Weights of a small self-supervised image encoder: 48-pixel images.
Rows from block 13, named by matrix and row number. Rows with one number belong to one channel. Each number is 128 + 32 x the weight over its row's rms, rounded and kept within 0 to 255. All counts start at 0. Numbers have three digits each.
# convs0: first 3x3 conv (model.blocks.13.convs.0.weight, 384x384x3x3), inputs 344-351, a 3x3 kernel for each
# convs1: second 3x3 conv (model.blocks.13.convs.1.weight, 384x384x3x3, transposed), outputs 344-351, a 3x3 kernel for each
convs0.192:096079101179121167104137176125098150170097130173172117084083139173099128183178162094132099124081122111096130157164104150172103125125192104138125114145077158200126108123090137095122128111129159158135157148123121176108
convs1.192:122070141164201147082105123097097123072128132118130134163142145165225133172161096119157151098126128098094121147087182132163110108131109086111122133159152135112127177142124120059171138119144099125100143096072109094119
convs0.193:145165147164180194090089061104172163132126136138165179104113111075072122106113152140142140127092089114120101153089112130096155140118138136134110128103138133066117164152135085076090107114102121126130132123084099159079
convs1.193:081097102160114149219159138104206134120115094064058044152169126175222133142159118109125110092125118113110105154141097152154107127159083089136116157118136116117131116099125127088112112111168171188236101054071109111105
convs0.194:144177102143124121146124118156113131108099105117064129153085087196136150122104142148126136135149148130130119147172139125130140145127107100139141157130111112114113131137097123135116174157093101128092108118141064123143
convs1.194:106106096136084132119125130138141152138185208076162150098063189086133142113159136101107111085112144111145121076116127099122060121105086105141135081108126101108131133058047151171093152129101094118086172163101145123113
convs0.195:159190174158148121115106122228160138135105135133104117103071031109104054143126099182153106157172127152171159210156167129146218092159174161138112187146168121080133132132164162134108112087093136130160066107117165203127
convs1.195:137155154166138164122138105079146131112104110140126139090107096128170139119108155123124150112156186136140129094148113106180182139160195122124127147121110120102116099077127163196114131135172135120111102044082127112154
convs0.196:124126102117094122144126133148188161170110177111103183121132128130069085186113073111101124135118115164153139170163140199145127107082127112155158068174183115104106135140132166149114134207137149169125160174162141116136
convs1.196:130132070097078092117131145115115084126075088185179164117113160136109169145157162139154136153168139152134136108142155121128121126114095103128130094049125130108126064108153043052139115150103125094123120148157129094147
convs0.197:098143181144154192165186129133129135152051115128055088124124138134135129080067071130144109140128163097103158093109077093110120110130151135136131157154114140152108134138116104082100119167135126110137118132104116121081
convs1.197:118118184063112145128122145042111133087112122122106089162164140158145130115163122161183092128106106140103098108134153139176170122149114142123076112075107135091145162148102108060128122104102067039123066147184111131129
convs0.198:121166173110116072098114126097124175168099105147123104076169174109151127112132122139148139116129083134135125132159133111128124125069077136148145122136073180116133168131130137118130153150195128138123166129127159080134
convs1.198:150092107101149092087084096123123116181129147108181125172136132186157155181187134140144142117157190177225184104119071094112097122092130111152085103136140121114150141176191136172160166155108115116117119176157121102126
convs0.199:119095073130077094120090076143097044122077083090123113126126189159067115118121131132151145120118149114105122171171116152161114117147117138109154141097106132106102141128097166111162108113158115086185163098138113132117
convs1.199:095086129086134130131138134121110111180117090151160104043129108154092143109131112154139122116165098129137103097134117140160142173144131101121144108156137148095137100025068149085048103136093131106098093124110195157143
convs0.200:106123102122063104129084117068101106109083050108087114111091108170129110145148123094114097073066069060074115140163128120129111108127154140147133108154101149089066104147122107109163106089094146141124120134115118101074
convs1.200:147147159070147161117146137100144160121188109130132152187142114127124200130094125067090084083042074077048066124135117103112103097067119167141121159118157138149111092081070120106112109132145113104112092136121071144162
convs0.201:148090103132049029158101050172129132121176198138121119159115136135109130141107098090120125091080129138110103112111125058091147072123110160155161103173080112101136148131146030080098116145085154165109106085095182130098
convs1.201:128103136133131144104091114159130104137168108176161171100149127148109120159089099143115130133153142143120127120154112158141116138084090123165148155135126150136140110147111109242129115146119158173126169126136145137123
convs0.202:129130082150171189127136126138091143096135150096156174164170212130093096133146127140141193136124147119116146107110135118145198075142205121165166119172164104094157144154124146179149169207163156117111150103077159096092
convs1.202:131055102107076102112088096118094117168172080159091113149106135090053102109109122187189168205179157146163088079155094112175142112108114149104111095173118111081094126157127150221135104107082139099185131109087099111124
convs0.203:147118113143176123194190116103129165122141156169129129161144120075119126105107169125107162082086152097137166132147157110138125101123118085138122092087083160108075115158092198197097178200075146147156123073100083100112
convs1.203:125090109111104148120091111112145151154131160143140143150133119113089069157145077142171138128157130115105109146140086135146073141120099087153148106078157139116153124165144123162084142147088110094137167151089161154144
convs0.204:155151140134190139102095059116098053135136149084143168064104082120149144110133116151118149165184153167194146170173144140137118113109094115135164159115140083165172167135150119110085128120111081117149117097096159071115
convs1.204:140125102104124128132079096126114137143151134101052073120071138124102123127068135134118087130183107140151122140164102157171077136110115166093154143070082117126176143076091129198093112107126192186137153157130123106115
convs0.205:141183172161111156104105131171156109111132133114118138112111169185173175103066113191159172165104139133100101127147105128171100126150143129090161138151158138137035107126117065103082135135173111112123160123092200199158
convs1.205:078057091146177106211171158111115122100149110195162167112125117168200082153155068114164156120096133133197153139141129170105148166125082093080138164181161131131120065055067049034093102123140177141126125205200125136111
convs0.206:130132130120125085124114153134156180164066114170118134148122096139133148140135175115138135138132167115118145080061086098114090118099095107086109111136087132112135121109138169151137141111067136130132125072080092081112
convs1.206:088147132101173164121152138143119115116092104125125137082161061152173091080138129157121132156101103149123103085072116079135131112138121148125174123120140105114116086157119115111150130159097150058121173149108135131079
convs0.207:122122127143208143076143152099152148086143216139100124139123156180182192121147159122161114119159109085102118147087113079105144061106170156151131131115141112088106141149100130160149136228102130144117147180111097116109
convs1.207:117097072099140110087062069165101132158136155145106115188135116108146154122137125144105082142112140129138144097151103140126080120137128135093145105121107128139143126115157120148055105102104200120172165164152103132126
convs0.208:131142180132134112137117134151035105148073077146081119115150195160191147102092108104155191109110152109095090144130092107165112109142123126125107123154106135149089149168120097093107144118120165136114136103121159154117
convs1.208:134156140103105111129098154159163092085137175078150123126181152114149125130160155140141114116123128091129153110117110037058139075126159141137141121136147079086141078139149098139092098095139160138194147146167083109111
convs0.209:113125113093158143118130110118098094180153161193082146080083115068157163089096110135132169158136106131101120166126136134135126120144149111160140151212164138078081149154117136156157119087132093080088130126131087113168
convs1.209:144124093116069161132103136071163147104180208106139154114116109114086118099126090127110177130125142110107088152138134116097126148087117087164123128155168131100158082169107119186148137126167128150061146065098114084148
convs0.210:116153138136111082152099130086087105078134122103101108132090067125045039079032085184172140138118111092093152107110188099112172137156163121122113131131179108085126127140117142173090150181075152138125169177110196173175
convs1.210:167188166093038050105114114132212171138219201109138121122163148102121119153103094149165129144128113119140125081140117134134060120127073083101132111135107124101107144178075102116070150095108071077091063048086099091119
convs0.211:131151110132140121155139186138088086112120177111112153078133180125129190146164158057064118129060106168135152144122128149087098131139158108161135135085175108138084127140130101074094101105092155129120114107126120125145
convs1.211:167107104120110106130157106141115114128170122135130136128109097107064109099125133098082132111172155084097129065116105100153081113098120101097123102131110090138145175144079135149118092112112084075128187104148166126144
convs0.212:123122130147163144126121128152153137143105082165127120144134145183147094152125095135146164121131100083061109105122094108102095094060061152127113122114135154148104146123139104101158195140116154132092191140125165136092
convs1.212:111232169156160120119102094130125141089143158078157128097162103134093056083062116138092087093062095152086118164132152143113129137092115160163110161136100121115113141196209157101109134110137137175188202117087198119124
convs0.213:110100080107119143144152160141164124099102033098108090154185123148108107133129102126090134095059122115121150145081106091026104138151113124166146167100039168126177106163152118092085147087112109086104098058056129053138
convs1.213:197110112151139144127127096139157108119141080124068078106127086098084082123087122146129123167091148106111102155150063148156107123110124116132132085100088106115111174098097090131125156137113110079138143191124128132106
convs0.214:095139094106119120134116131125188153074117115143137131126133108094148155134156156118112164145142169126147147173144129166136118156096124123094128078147090127100096129183175092146113118084110142135167179065059130148176
convs1.214:135127131152153163144166113168087151124155154160167174110144130118130143127085151078138112058109138117136111132103112080147099173122103152124112160219078102116118127124157164161146128169180158125115160158108198119096
convs0.215:139184104110130138131132116159108152116108143122152105120117131138117118135122127106115106130133100168174156160139131125161133123123113114122175139095121103098169096154136160128147134140104079048171210109092096083089
convs1.215:097071092130195222148127105109135152111183091118157134137169177115120147184113087115121084089120148112128110111101131132187172139187140150120086206202067048136146125162150146150173172143148163197125118157158126172128
convs0.216:100068048131128129113095126154184156174156130138152134107127103130112117122106135133127156121123139121144135163168166157136176073132106108126075130118116128136124112164126108127102152076103113160146127101091089091082
convs1.216:124105139151068083125096123140114120146105113144143177164132106135146113146138096122106121159131141155154129105101114142106156155132108127142100087105135106133154113116142049079122116136079113146119153115130160201071
convs0.217:110086100093054074105111111103099120153140124162098169088105115157149104153126146088083141087063140149146185175159141168193130122192139125108124145120168106087151130118127132115087131142150106183119136124106111103101
convs1.217:128133128125155095106175124113154115124211119156120126090117164089129160148156180109110056094105092114084104167172179131171172083206174183180123166131149127144129186118114139178133105129191125111135125184085110150139
convs0.218:117088124142099076119105152099174135069097124150108139118107124133154144122141157148131122156109085143121116121111113107099106120152138122144134159176171135091128158119099140165162149170101132105122104083077103118108
convs1.218:116132133113124147138148137199116090174165104156097112122127085184160097156188133104125155136194120110150123066159110133155127165162141160101118194149139188114117145144111108113130158134132176046163113086204163143151
convs0.219:120141123134094052095126129166133080112085148155131162167124129142082167096065116156155114124116086151118142109106119158080084074151091103130136145125117132009113146127135161197111122127107128154145104148129128140185
convs1.219:147091129141168135103090098107114112138092115109085108108041100091063074116124147114089078156121120108087095144117118130093000121126138096092194126154139122142132101058162124127101128162094119164194091078168132178182
convs0.220:128080087097084100119139135146161148080114135105070120059112132086100134102095128122117118096132147140129119118127138153138120139149107117181086135158097146173075067165117138165129103091177087129100089134150084134049
convs1.220:082098160095150157103137130137168130143188109145148134149130142171160189157151164140147118158163164123094122119114137084132118080084070134203123099113127123115095152121150154158169143107094141165123171104084084101112
convs0.221:106095094097107104116098098175143119138127176144143154195196158218207232135168217215206223183240236166216167113122109111143159161145134131138156097117093107137137117093116122113137156130123159167117103140150113131197
convs1.221:114120108129109082120102112120203134107136162104110124144145132183165171175211210207213223225255255219255255145130146133129161113172149114120132097059122126139116115102104119139113139184119201163200167161212188181169
convs0.222:110142124084115124103111086101066048118091136088107128149131158165181175128122159150140180107134170147102131093125113099134146140145104110078159123139145146165232124096159127159131127121147130121081136109082163147093
convs1.222:133093124115099089165101155149128127118078103140100065112083112108095096137166133136134181092151199135120167124163115127162124122109107181100127110090123169114122142138111174086165139090139183074122136096154134148138
convs0.223:138131102137131116135147143181122095108079101095126130095104121145081123084133139134124122123121087106119128157078136080077099084077078119144140197114087124099110148168102120132135157076087127114102193206164137090143
convs1.223:146173141139053073150134137135104105110082125048075111136199162173152143132161149157149163149156090149142149146150159089069178078082072096152121096118112083168105138176113192181158162166112147107112153181152109127121
convs0.224:158107091186113117122137150119149172141106125104128074122117046133143084128171135158127101134125107153169139134138133092137101056070102152168101182176189124132174142175137127149125117187088128100094123140106046108127
convs1.224:096105169150101181140127106118091111103135160137143118142152129102133150090110098081101070117096086154144122114082134159144134124130103141137106149146142119145138140173128125108117134104147085129148154080086115093073
convs0.225:122163143130106067144119125128190174165200170126141072198217108158175136165157127109125111095083096122106113056087126095173147196192114092126102117136130154150066149136142158174142116158133168188155176067124174113144
convs1.225:091086146135173151087113121124148102124145136138139200091114137125158181169188140122157160115114057137110135115168151179206208140127141098173113160173104134093118130124103124161122140182130161123078136151112099114162
convs0.226:081136108147130058096077114168149138131160193148131171096140140111165085088152140169103123146085132108145162138141133088122177091108138101136132131121119165117173141143136123245130191166070122118150111167103132154140
convs1.226:118108140115100181155137171094101131176158137118170141183145120161162108115138156091089094068062103107082107143100135162115106130098155146145190209175147105112119102112166122169122137189094097154101127112170136168136
convs0.227:117152127188178104100049070147184161140106089109080135163196233154184177161142140125175172082161140121141140151088112153094111148171123114089116065113096138124088128091138063150119152094154091125110058115094118122112
convs1.227:130163129090186181100107103170169127169212204138151187141154150133129155128142095147192151176131144140137135158132124120110111081096168151183153132129118105124143123150155135174122111118118150147136162192129121081097
convs0.228:111098089116089131151124116112118091098087134134091134086111119120115086095112089067117125135094121139065118086150104099165154132103106158144086161175075117058150125136149151163151125130107098101090106156134145123108
convs1.228:142156139122151144093089065081146137104121106105116181135127120118152123079087102100079095115115080113128112090169116099176146150155140114078127139107127138138094117128132102088053123127185141122132174108063168089073
convs0.229:125103110099103119081054113156129137116104152103101130148133142099082133184153151149149126136056102134114091115089125047120141067124110085088164004126170193154127120134124123136122079092115153105119106095112113147105
convs1.229:090048058119118135105093148109116155127197176129167168102119194158170158091068071134142120114079147108142122121131103097094123106091130115168130098096105127071140089121162068151111083127150155126094140073098146179150
convs0.230:106083118101074082097040063107145123137131162149182173107111137066034101070097145183161154154118141120093150143125152190133143152136096126143127130128126163169166113110088125150145182168138114127130144141132160166153
convs1.230:135131061051062127104086111132081170105121152083106086137090092127092128110109086156159120146096092154132135191190158111138169115109096185155113160124167132114149120088122130123117133091132175144178108080108106186146
convs0.231:152162146139170145130138116103145128154099113182089124140176158099074114091070106083101130080040127111093142133138106068171109116152173138152069151028065133115111125081148133142157159124105131141110138109104088128165
convs1.231:163100154073045154151116144119112132101139138119098141137130124157107098135180122108111122086115138097091119153143092148044072131144130115103091163159185098181104147126104194154131160104111099101113138099114132128133
convs0.232:152139095154201177132156101090111134089152183123146118118115125140081068133124127108178161151120120136136107129141114139100098116110082113104159143136147136180125115169184160146117137144115083092134161162143085118129
convs1.232:110109097177157177136149126180121109141128140093172144167148142181234203123126121126154120113108107141131095126106137150104112103143124120191148102163110123124163149176142130097125145120125163165166141107122113081120
convs0.233:121143140135157128106122123106121150093152116138133109136205218160193219163193084250238185239177143171152151126123141175099131119164151116117086147108070139114128158123108134089113080121134167095187188124151072129131
convs1.233:143148134101096127139093137086120155129054140131104116107149133129165110125135177164120145208198222208165192124105140111090149147194135122117063182159173181138175131133102185163199145107176123127118170173141160149104
convs0.234:134150142125097113118087098126117093128123081155051111150133109125151154141156161154115128125153142097099169106118180075149140054145106108112114125177058120137113114124159142147106147168060079110097074088097141129044
convs1.234:144107168118107162108122099082130095071144135096069141106083109139093112091133111077111080095138145118127153070157121123061117093136115103198117067136151103142095085032125131139092108152113155068158134118149134134139
convs0.235:099060130158097126105064092075069103113096101102137114101080100091106070107110117126136135191141133168181130114093123096155180057131160157150172150114094102069166138122093147116090100140098135133106104103086100114117
convs1.235:111108103068074088126126120091159132148149105165118129153144130082121078133135137130200157191211175141160159133122152133111098132137120159092112143086150124135172122171119102129099093095126215144130051109089171148113
convs0.236:115100090098115115080076132144120118144148157120170140122169251131138183166130109105154117111130096167113135149105117115127135079106143139124118133105116135111098144127146124094081181155110142146150151177167132088145
convs1.236:190156102165154124097025086089099135153136080157139125082067107105087106121163112103188149141164143107106110104167084112144064111121099099123108112100133109115143176142121096069118122136135118082183121056106127084102
convs0.237:151156120177157146124103116154121176173136114166132133074075080093086095112133111118096121125115153107101151172153137182112133124029094128130131071152091130152209149137098137140107127087121184161152172101102152134123
convs1.237:147162090127075085126133138155101173086139121139097088137096056098108093108077086120117120116116164159173141102135140089114064089103092086065158112113167109088156123203162103158118096141158130133127054076079123101127
convs0.238:134174197087105105128134129115141142110090160146140123132117056110122098145120116118154184107114155113134094119182139104125131093129111155154173153163248123128113137092187173123168126129169107131151122078194115028028
convs1.238:093103106110155121146113142101158163077105173146188175122096105141145118150150114155116156172113188113111133114131109126106082110187152093121091215171086148101120110122136139173148122050109154127103214153119132140152
convs0.239:093111111149142102129139136136165132148147154148094154126140104121050039122127111140078097094049082093128121153150155115113122089073061157111134143099118149139153100134118145187194102149183138121134129117142140172159
convs1.239:109159179110110128072078116134155105127148139160154108143127156148143116095171146113099114123097116112098132144137060096056058084053094124138173120087123084101096152119172163117125141078132193144166098152128126092085
convs0.240:118150191099131165103073093111095116126143119142158100115099132112113081089129097129128125119145129142139091143119107139131140133138161130164143163111112145237170106118141047118066127145114069129138196105073104072118
convs1.240:095054067163120062114122105138134133104137155109171188098161104183166111097122116199154159154118127116075127123093112166124160085069161148090102147149145096083155099088054082087085091065131121114093090083114094087124
convs0.241:102115139129133096097093108134106131158134116144136117114122150117138121151142120156199180134137135142141127103139128134138168113175092137162112103095117082178096139149150127132091105105128110092194138082117179140143
convs1.241:102146154101105112109081097161158079156148162098150153066125189121194160181187143152147170145141150136135125109107101180187161156197153144151079129110103142136132123133077104053129092141117118141112108146135138108132
convs0.242:137140101144179154155179198099118134127169160122160168095092121091092087174169104115101124114087105125127114088109099102133133156140139126117115135134156128145097153102095167158152118041093097092133125100097100107094
convs1.242:167183112117096123139107139129143177126086060102110127162216128101196088146120094097128113116053077152170111117121115159125139150175111124153133145181207155128156131150162059112205144143120110125114135090084097072072
convs0.243:132126143063080139114106121132086123133096129135122113145115094114130085124111079129139133153142122160122122091100091103137138113184180158139099140101196114156234125138095145149130189156181128096104092063087138130133
convs1.243:141115133148148086141111105125113123169121110140102106129107110122153146133196204160158114175152108142109111117176139144193110160175139138131120149134155129133165116113129105166084116158130190072131113091153128139166
convs0.244:178233178167166175100141147131142122142103141129153161137106115110152141065075109188178147146116118135081103121170141125117115126115101130073088153211205153132101129161182158175143134150138109080104161185144071108140
convs1.244:153195173133185152162145146109135145129121027075135170120091088199157140171171163152136102137121117149115126127120124056115150155136131195157103212162124186157110152148095160184132132139161190140136153144166115099102
convs0.245:141157103124140153118116176139123122107155119097099115100090080130149136071124173134107159107142118137145139133098083191177098099121158141169072135135072147134103138144158153135178194123109086134136094045165132110112
convs1.245:067050061116040050111081112141122152176175116123174158135114154081144154151115098123131122153161104122126133127150106196123131125147092181086108121161099132104135111066082078153164126155136192212121163154083120167116
convs0.246:129126150144119129085102103143113124135141110158206139134114074108059076114054144111137142113123159165161143146167107137140140173199173103144119101117103116120159115063088128103110103103164131156159102144152142103050
convs1.246:176198148102070077100097131144142150134196174113141150199129174090108200102151145128180147166153154131182163167135150143136118128108108140204096098155111100127130123120123137132125101122114152139097130129130084126110
convs0.247:081086083160178132100143140120158160145210159170189142168145145143123120122159123161147135118169135116148121150158187153141151109125122138119141101095155111134035130232153147193118154193116082147125078117079154075105
convs1.247:078152169119160164114123132139142183152134195125153145167127079159084144073097125102082160130149138118098103129122150116124091117102160156167118148140152149180141203188220161193174131150122129240182109109094156116095
convs0.248:093081107107083067137128135165179129204204153136156124113052122200071087179160141129139095130093107175151155200114108145144130117152096102138081109133169117091095100086162053114176128164181161107105089113148124096154
convs1.248:138157123139109143092057076104127115135069128135076116123120095091085132154094131125143139127135117099097141151113104114114128159133184146121154132141112152075089099122130094091107163147182115130144149158139149141176
convs0.249:148167176125164176101110167128130115126117123133131125129133126111079050100107139133164162170147127157169176122131120143137131157124111127106112128117118163175155117136103129129170148134114161137115141110085113106052
convs1.249:125113122110106117120131110107160160168184140130098099184161094140090118135132152149132156108141125126105108148138133126116129121103105086143141080141166132109118105106148065107135105102109148132138089065103084083089
convs0.250:153153116132106131095135141147159140160109035129108094149073092151127132150129106144158153162151124140125159102135164126155163084139154110174119140207155104111109140129148167147154108153116135163175133204157129178159
convs1.250:140116098125148133160145161149114137132160136129139127106160124183190133069076120182132174126152213154206187122155156105201157115154160115133105156146089093158131074092136067129158125110114167176178054128134155131150
convs0.251:156155087141153144103089107146118123146149107149163166165173190114158125103137081113129137118132109124117153101111132087112158129151121134149123111104153128088118153107120062067097110125074136162123129137101156089061
convs1.251:114107132105112144126172136068131126052122114121074133135132110108158097117141089133180108161121107157104128107137159146145136124111105137099104087118138086088076084142118124191128115134141150060131095109138156120143
convs0.252:105150124146143132108085077163083046103145100105169151125178147097057085125113124140164149124085083101080095145143121113086082138151107133106092116126137110145183137140180165180141171133098123113107137114142163166144
convs1.252:111104136158076121151121130156115137084105093101081090154103101155100119099045088154141113126099107114123091144168090200159139147133135199151114138147127089132141142089135095089112179117118187189178184083123121061099
convs0.253:134111112081103106088085068197122139119058072112078101144105081124180125145126148112110139129133119069104116151147151122143158112150182126119128115093164097096136146120107140113174129111107103073130062049101163157118
convs1.253:072082073091071111109084115108136147106096133109145115147142151091117145102142126131098124144147147130173157110122128082098123110128138101195153128136128107097075180181171135133154100128115124131168136155135099113151
convs0.254:166149113179164113107146131124124102127171142142134183079125130099162144157146138139147135119159157109124123174172147093050062105090078117134141099142113085163128126153151149083111117106199135122138140118089142129145
convs1.254:105164124114108137102110111148120125101175197110118132163212150137143144148155130134140106132117152136131118159177166152189147145144137211100118086168105151144141109090107152148122132159148121109136136146161130131125
convs0.255:134131122098113157132112154152141136150083111160081147135189178103173224091134130132173148101163132124108162135143112114163124140187160130146095134085170149135073109127144138110170134081174116096084137092099112110148
convs1.255:145190134187221170108103129104167153164146071213166092172159095109132132153160137119160114135180122135143127071086127137126125128144158155121110136133103124076097141130112112124120144146134199088107173134096107104106
convs0.256:089106118160168127116144152154153100079211137115157181124084089109080086118040051091078085100157151091116148148116118080088156088137160105174102164134099098138119143120123107126175083123079143189117120105095117120106
convs1.256:155157158116159140135107132109110142105044112116122147152188152129166182089111125153146150133128115131111136120132106106097111134123139157094090127064156124143111163119097094064094125101119135180180054080080085088073
convs0.257:079086119126158155130122112130119124206131129207173111061081136112106118148142142099083110126116131148136146137135102178128118141106088090125112139141097162137164102144150084083099087091134097168140050104116078110173
convs1.257:132124155118114132070045098101184145094176124135167085088120125129092050083090075132197202159193160141185155118110141105154213115121153123142118111130159096134143117128117097112161118119084129112133112132096141091131
convs0.258:129149136134159144125064092081115166149123142151171155157166175119137194075160163153178172109169179116101175153169155063117070063090145140106146121203144108216140115073118118113146111128081112116124148142134134160146
convs1.258:132120077117133141133121107113127087179167153139125087136165136117185196112112108155142126115097100155148157119133128159092081141135104131168085103100140130125161120150087070115096142168127114072153099051061106144084
convs0.259:112138183125119142102096134133143117110164117117114129151111129119102067117138150138131118143145127136119131156116082157091072120080105117111087088135101094128128132091120092140158136151122086109186145163203108085137
convs1.259:114109129158129106143097119102136135113105112163165154138129088127134114090159094130100118138075119119094148094112130134140146064121142141149120186176157122128129122128137101200146125095138158132135234135175097098203
convs0.260:097164163149121130199146100187160130152155122136154150120125088151057059145136111188138094137091119109119109125152103140186150133132111147115137192133135130117087162126201194129129149147118128185194100111120145075048
convs1.260:145088065158208127138134097119115122119100125120136095177130086104090102082084089131155144156131140178114117134159087127081089111127107148154087153117099168061139145158119178185096156087140225116137208126112137167166
convs0.261:045080109166162109151164151113130082153116140174144216135184167112123126133139149132118195081130202105115113117131109098140116154185176108137104120119046094063111137158109086109171111127095134125096144117113169134189
convs1.261:175160129167179170183171154123152130142129123100089162059060150133142146118137127114116136134192197176139155132203114122162118145144097199111105193136106153078081170162138117184136163074113095088150087059116081129149
convs0.262:139122128110119136108074100136154142166109148128126134128117129156151152129129125116130155061088104084091035126113132135143131117200105161162114114167133139227130088117150086126146074117060108091117144158124176146204
convs1.262:136094083060147094134107133154171093112155080113174114151167136128136161101125108073069075066109126105114121152209193131161192096109102128124086119123070155156136127135136036048185132134130137121085052072119098119115
convs0.263:102110097121176166143135124160119111136041120121123091125145140097151102097120160137110104127092191104127114131164186128146138143110083164111111122150115113127154107097094105064154115125197184192148099188050113158197
convs1.263:170146100127161114110077118139098074128171058135161110128115095101117135124181192157126180151156125130155088146075097071120061106084159099114133148156120099084100088057117127124104117063130137127117150138128185168136
convs0.264:124182212108117147135117130118139178058076096102104116162122052130087072112100121174143128146115144134146156128075088134105079157130099152128087142089135133178145126175098126141079121123148109091089151082047117088132
convs1.264:124098111121104118198197121122090109199170163122173121080069102132126080119042066122141152127117151153117162096120126134187129178170057124106142177168067161093166163147149192086133139107104159143115159141119151140118
convs0.265:146131131087103122098097127122100122110090098181141078182084096185129046162136125161139126109107088105195153119121123135102101124103105148103118081130111116027159150118119075134146139111137157142150137217160039134188
convs1.265:122177113124110115105128108124091151052117130140140169219204177156145203146176167131107132109156130102147116172112111100105118074073137149140130107086138107120117128143131136139139164164159134102095113137131072126149
convs0.266:209174122135130098134123119153173152129186162122146153196205199198232170076132117170213172125172190117092136083115091116152110117116135110109145066115138053049064086109134087114115129147118121166174150169187196176152
convs1.266:130115118137072115174165160089165151120126147146158114088124140116131127092117072141143197145135147184170192141124103139118139116130180132156142145120125119164150127171205092197114090083089148144115168207164161167089
convs0.267:160136120149136127128133116149160123180126110098112089177177109122138091105123161170150149126098128118182130152127120135121119135172101123145099150146098102121058143122157108143139163134150145180104156196118123118145
convs1.267:083112103088116132121136136112131087120150145096093131097072114154044084082105064104111108118156129106098156150148131071019091110117146107144124127162134127109136164149090167094089111112097064102117092164147168168139
convs0.268:126130172106149164151144141168126114141049120118151172139164120123112118099090086112124145121117136156128178133110110216112118208147159159160124132027043137196066157091141134098108140088107142111101142076145148127138
convs1.268:140140129141175076149141125066073161131080091077091091142094099101059051131125129172188162099154084095066114147131109150130135059062129135153143128141107132116122079099097113049100128060105067084095075096062097064098
convs0.269:130122098123091118127087087090114134146147099112174095150148150117110125147176161135109106126135111115152121145097089103103157115157137158133119111135208061130080134101116121120135134143102164130163160134168134101082
convs1.269:165178158137108128133066080136108144160049114202175132145117089138109089142154133171175189101119152106077086137151129128073087106111104181116100183040121087074111089158118161203136144183108084101087165184139133125164
convs0.270:112145139118104130146146191124091084150109128104127100120124081146113138079063105127130156139120109127133095072104127092116140130113124139103183157074122134131194114145158138079104110092137099112151126141157135137123
convs1.270:152141131197124081102111117116049106157125085156135082137149118182124148163149148170155141128179118155195141090136148136166134138128081110108128127091127113096153137114100041135117063141099117102123141149109167134114
convs0.271:125103079109155113125126088142196139162212224134154175159185159129105149119072103130151142154134117119137134169130154111115162082146172147154129147160138109127179109128091101135139129115161104094114104139111110168124
convs1.271:156149152093057130172175165153107180181147196199117186080106138093143142118134148142112126097100132138119083098130129132116129116125138184146118138185116131202144099129130055118105096088129134157163089138136131109141
convs0.272:165159125116106084111120101140087125146073096108135089174146141117079143108151175161136124138149137111174132113114149121125144112112105134163145093060114147115151122161137107143118128153150092130149163162130237204181
convs1.272:117130174111052100115133123115134146059098120081133105095138184152095117132060096158178176128132097133118141133156107135156141147109110156166111141176099128103081114101118102132136115110079154114142139161104184137081
convs0.273:138166139107107087152156138088107148161145141161140139107154172125129104147121116142127239153148229113119174127129119107092139133143135115162142096167173134095099129102115092093086095080137141071169150144135160124070
convs1.273:150133108086137158097108133104093121137141103152119084071115120127162101132130125137167199208188179196187212087117139135104156123094118126103134139139101176142114069122129095056125077099123134093116146137119087074133
convs0.274:134150153148117126119102107077139158115084114087044106174133090135109122133104134176169181175120123150123114116144154146172135146108096057110208166154175122128042134102186196160255167142130141080107167138104141166099
convs1.274:145138130064130065134103095106081094111078089106119136091146080105114083130084064126150119106139110170123112115112117129132134151141149092092126114066089141117104131091102162124162168143141148123086129093163211103135
convs0.275:149147129144121125104086145152056133160072134178131107123131147084068090131149110160144129094138145043113150092119115132156088161172121094166147115160120150146062140215113136101100130109137088115165137144117057094122
convs1.275:139111123070106142127161156126184134112211130101154126132121143093172133161187209118124126114065118107091098115098159100199161114113118104133086112143134052129112130166136110126138099149138176149080161171103139074080
convs0.276:120167159054122143152146143142169133121097117152162119125147094111157125143131112111113144125125118142138140099150141152150103105086101121106118135142151109132073135146108136096087130102125161150131159126151116055170
convs1.276:128146126121132128080094168065112135102093103064068131141144097120103099149091099133121124134174147156141129108122119158139122107087157090106118141087084137127107083104091116104155096146152122130123136132113139148127
convs0.277:160113134119088126146168175168176226088067052129113088124144168147098120145155089098126129104124145145113152175164144132128148104100120143115145102065153135151110179094095136071124095098188167197201187223176111132183
convs1.277:157181158105131137154100135133110134151111074127208141127098129137103106140173129100162164090150144195199146105106077125153081149121106128105098223151109131129127147086115156120111176092128099097097086091109125115124
convs0.278:154153139139111107110087125116071166039070153130084107148132182143158150148160165107125117147137124162114131136140130135171113166169155133074141094102153124088096157108111126142183091103127140141163146185131188187152
convs1.278:123153109072098081138164127150100118105098103111153145125103134128113147127097168183207176135129109145121118090123062126117110136172143125121163163179140090118106141158134173190104134146164136105122107069082160155119
convs0.279:120142155123136088107102114118150149149170164105129134159147137166131106104105097151145114146144103111137115137126117107130105142125159150125084167224185150227128124099133107114113111141123095045124110154149135133108
convs1.279:111155193143178140098145099147141119177161114118170129110110098176120108184189039140169135153136121106072099113147127164145157074168159158163129185226137110145087084099107136206178125146127154107099172126118122145131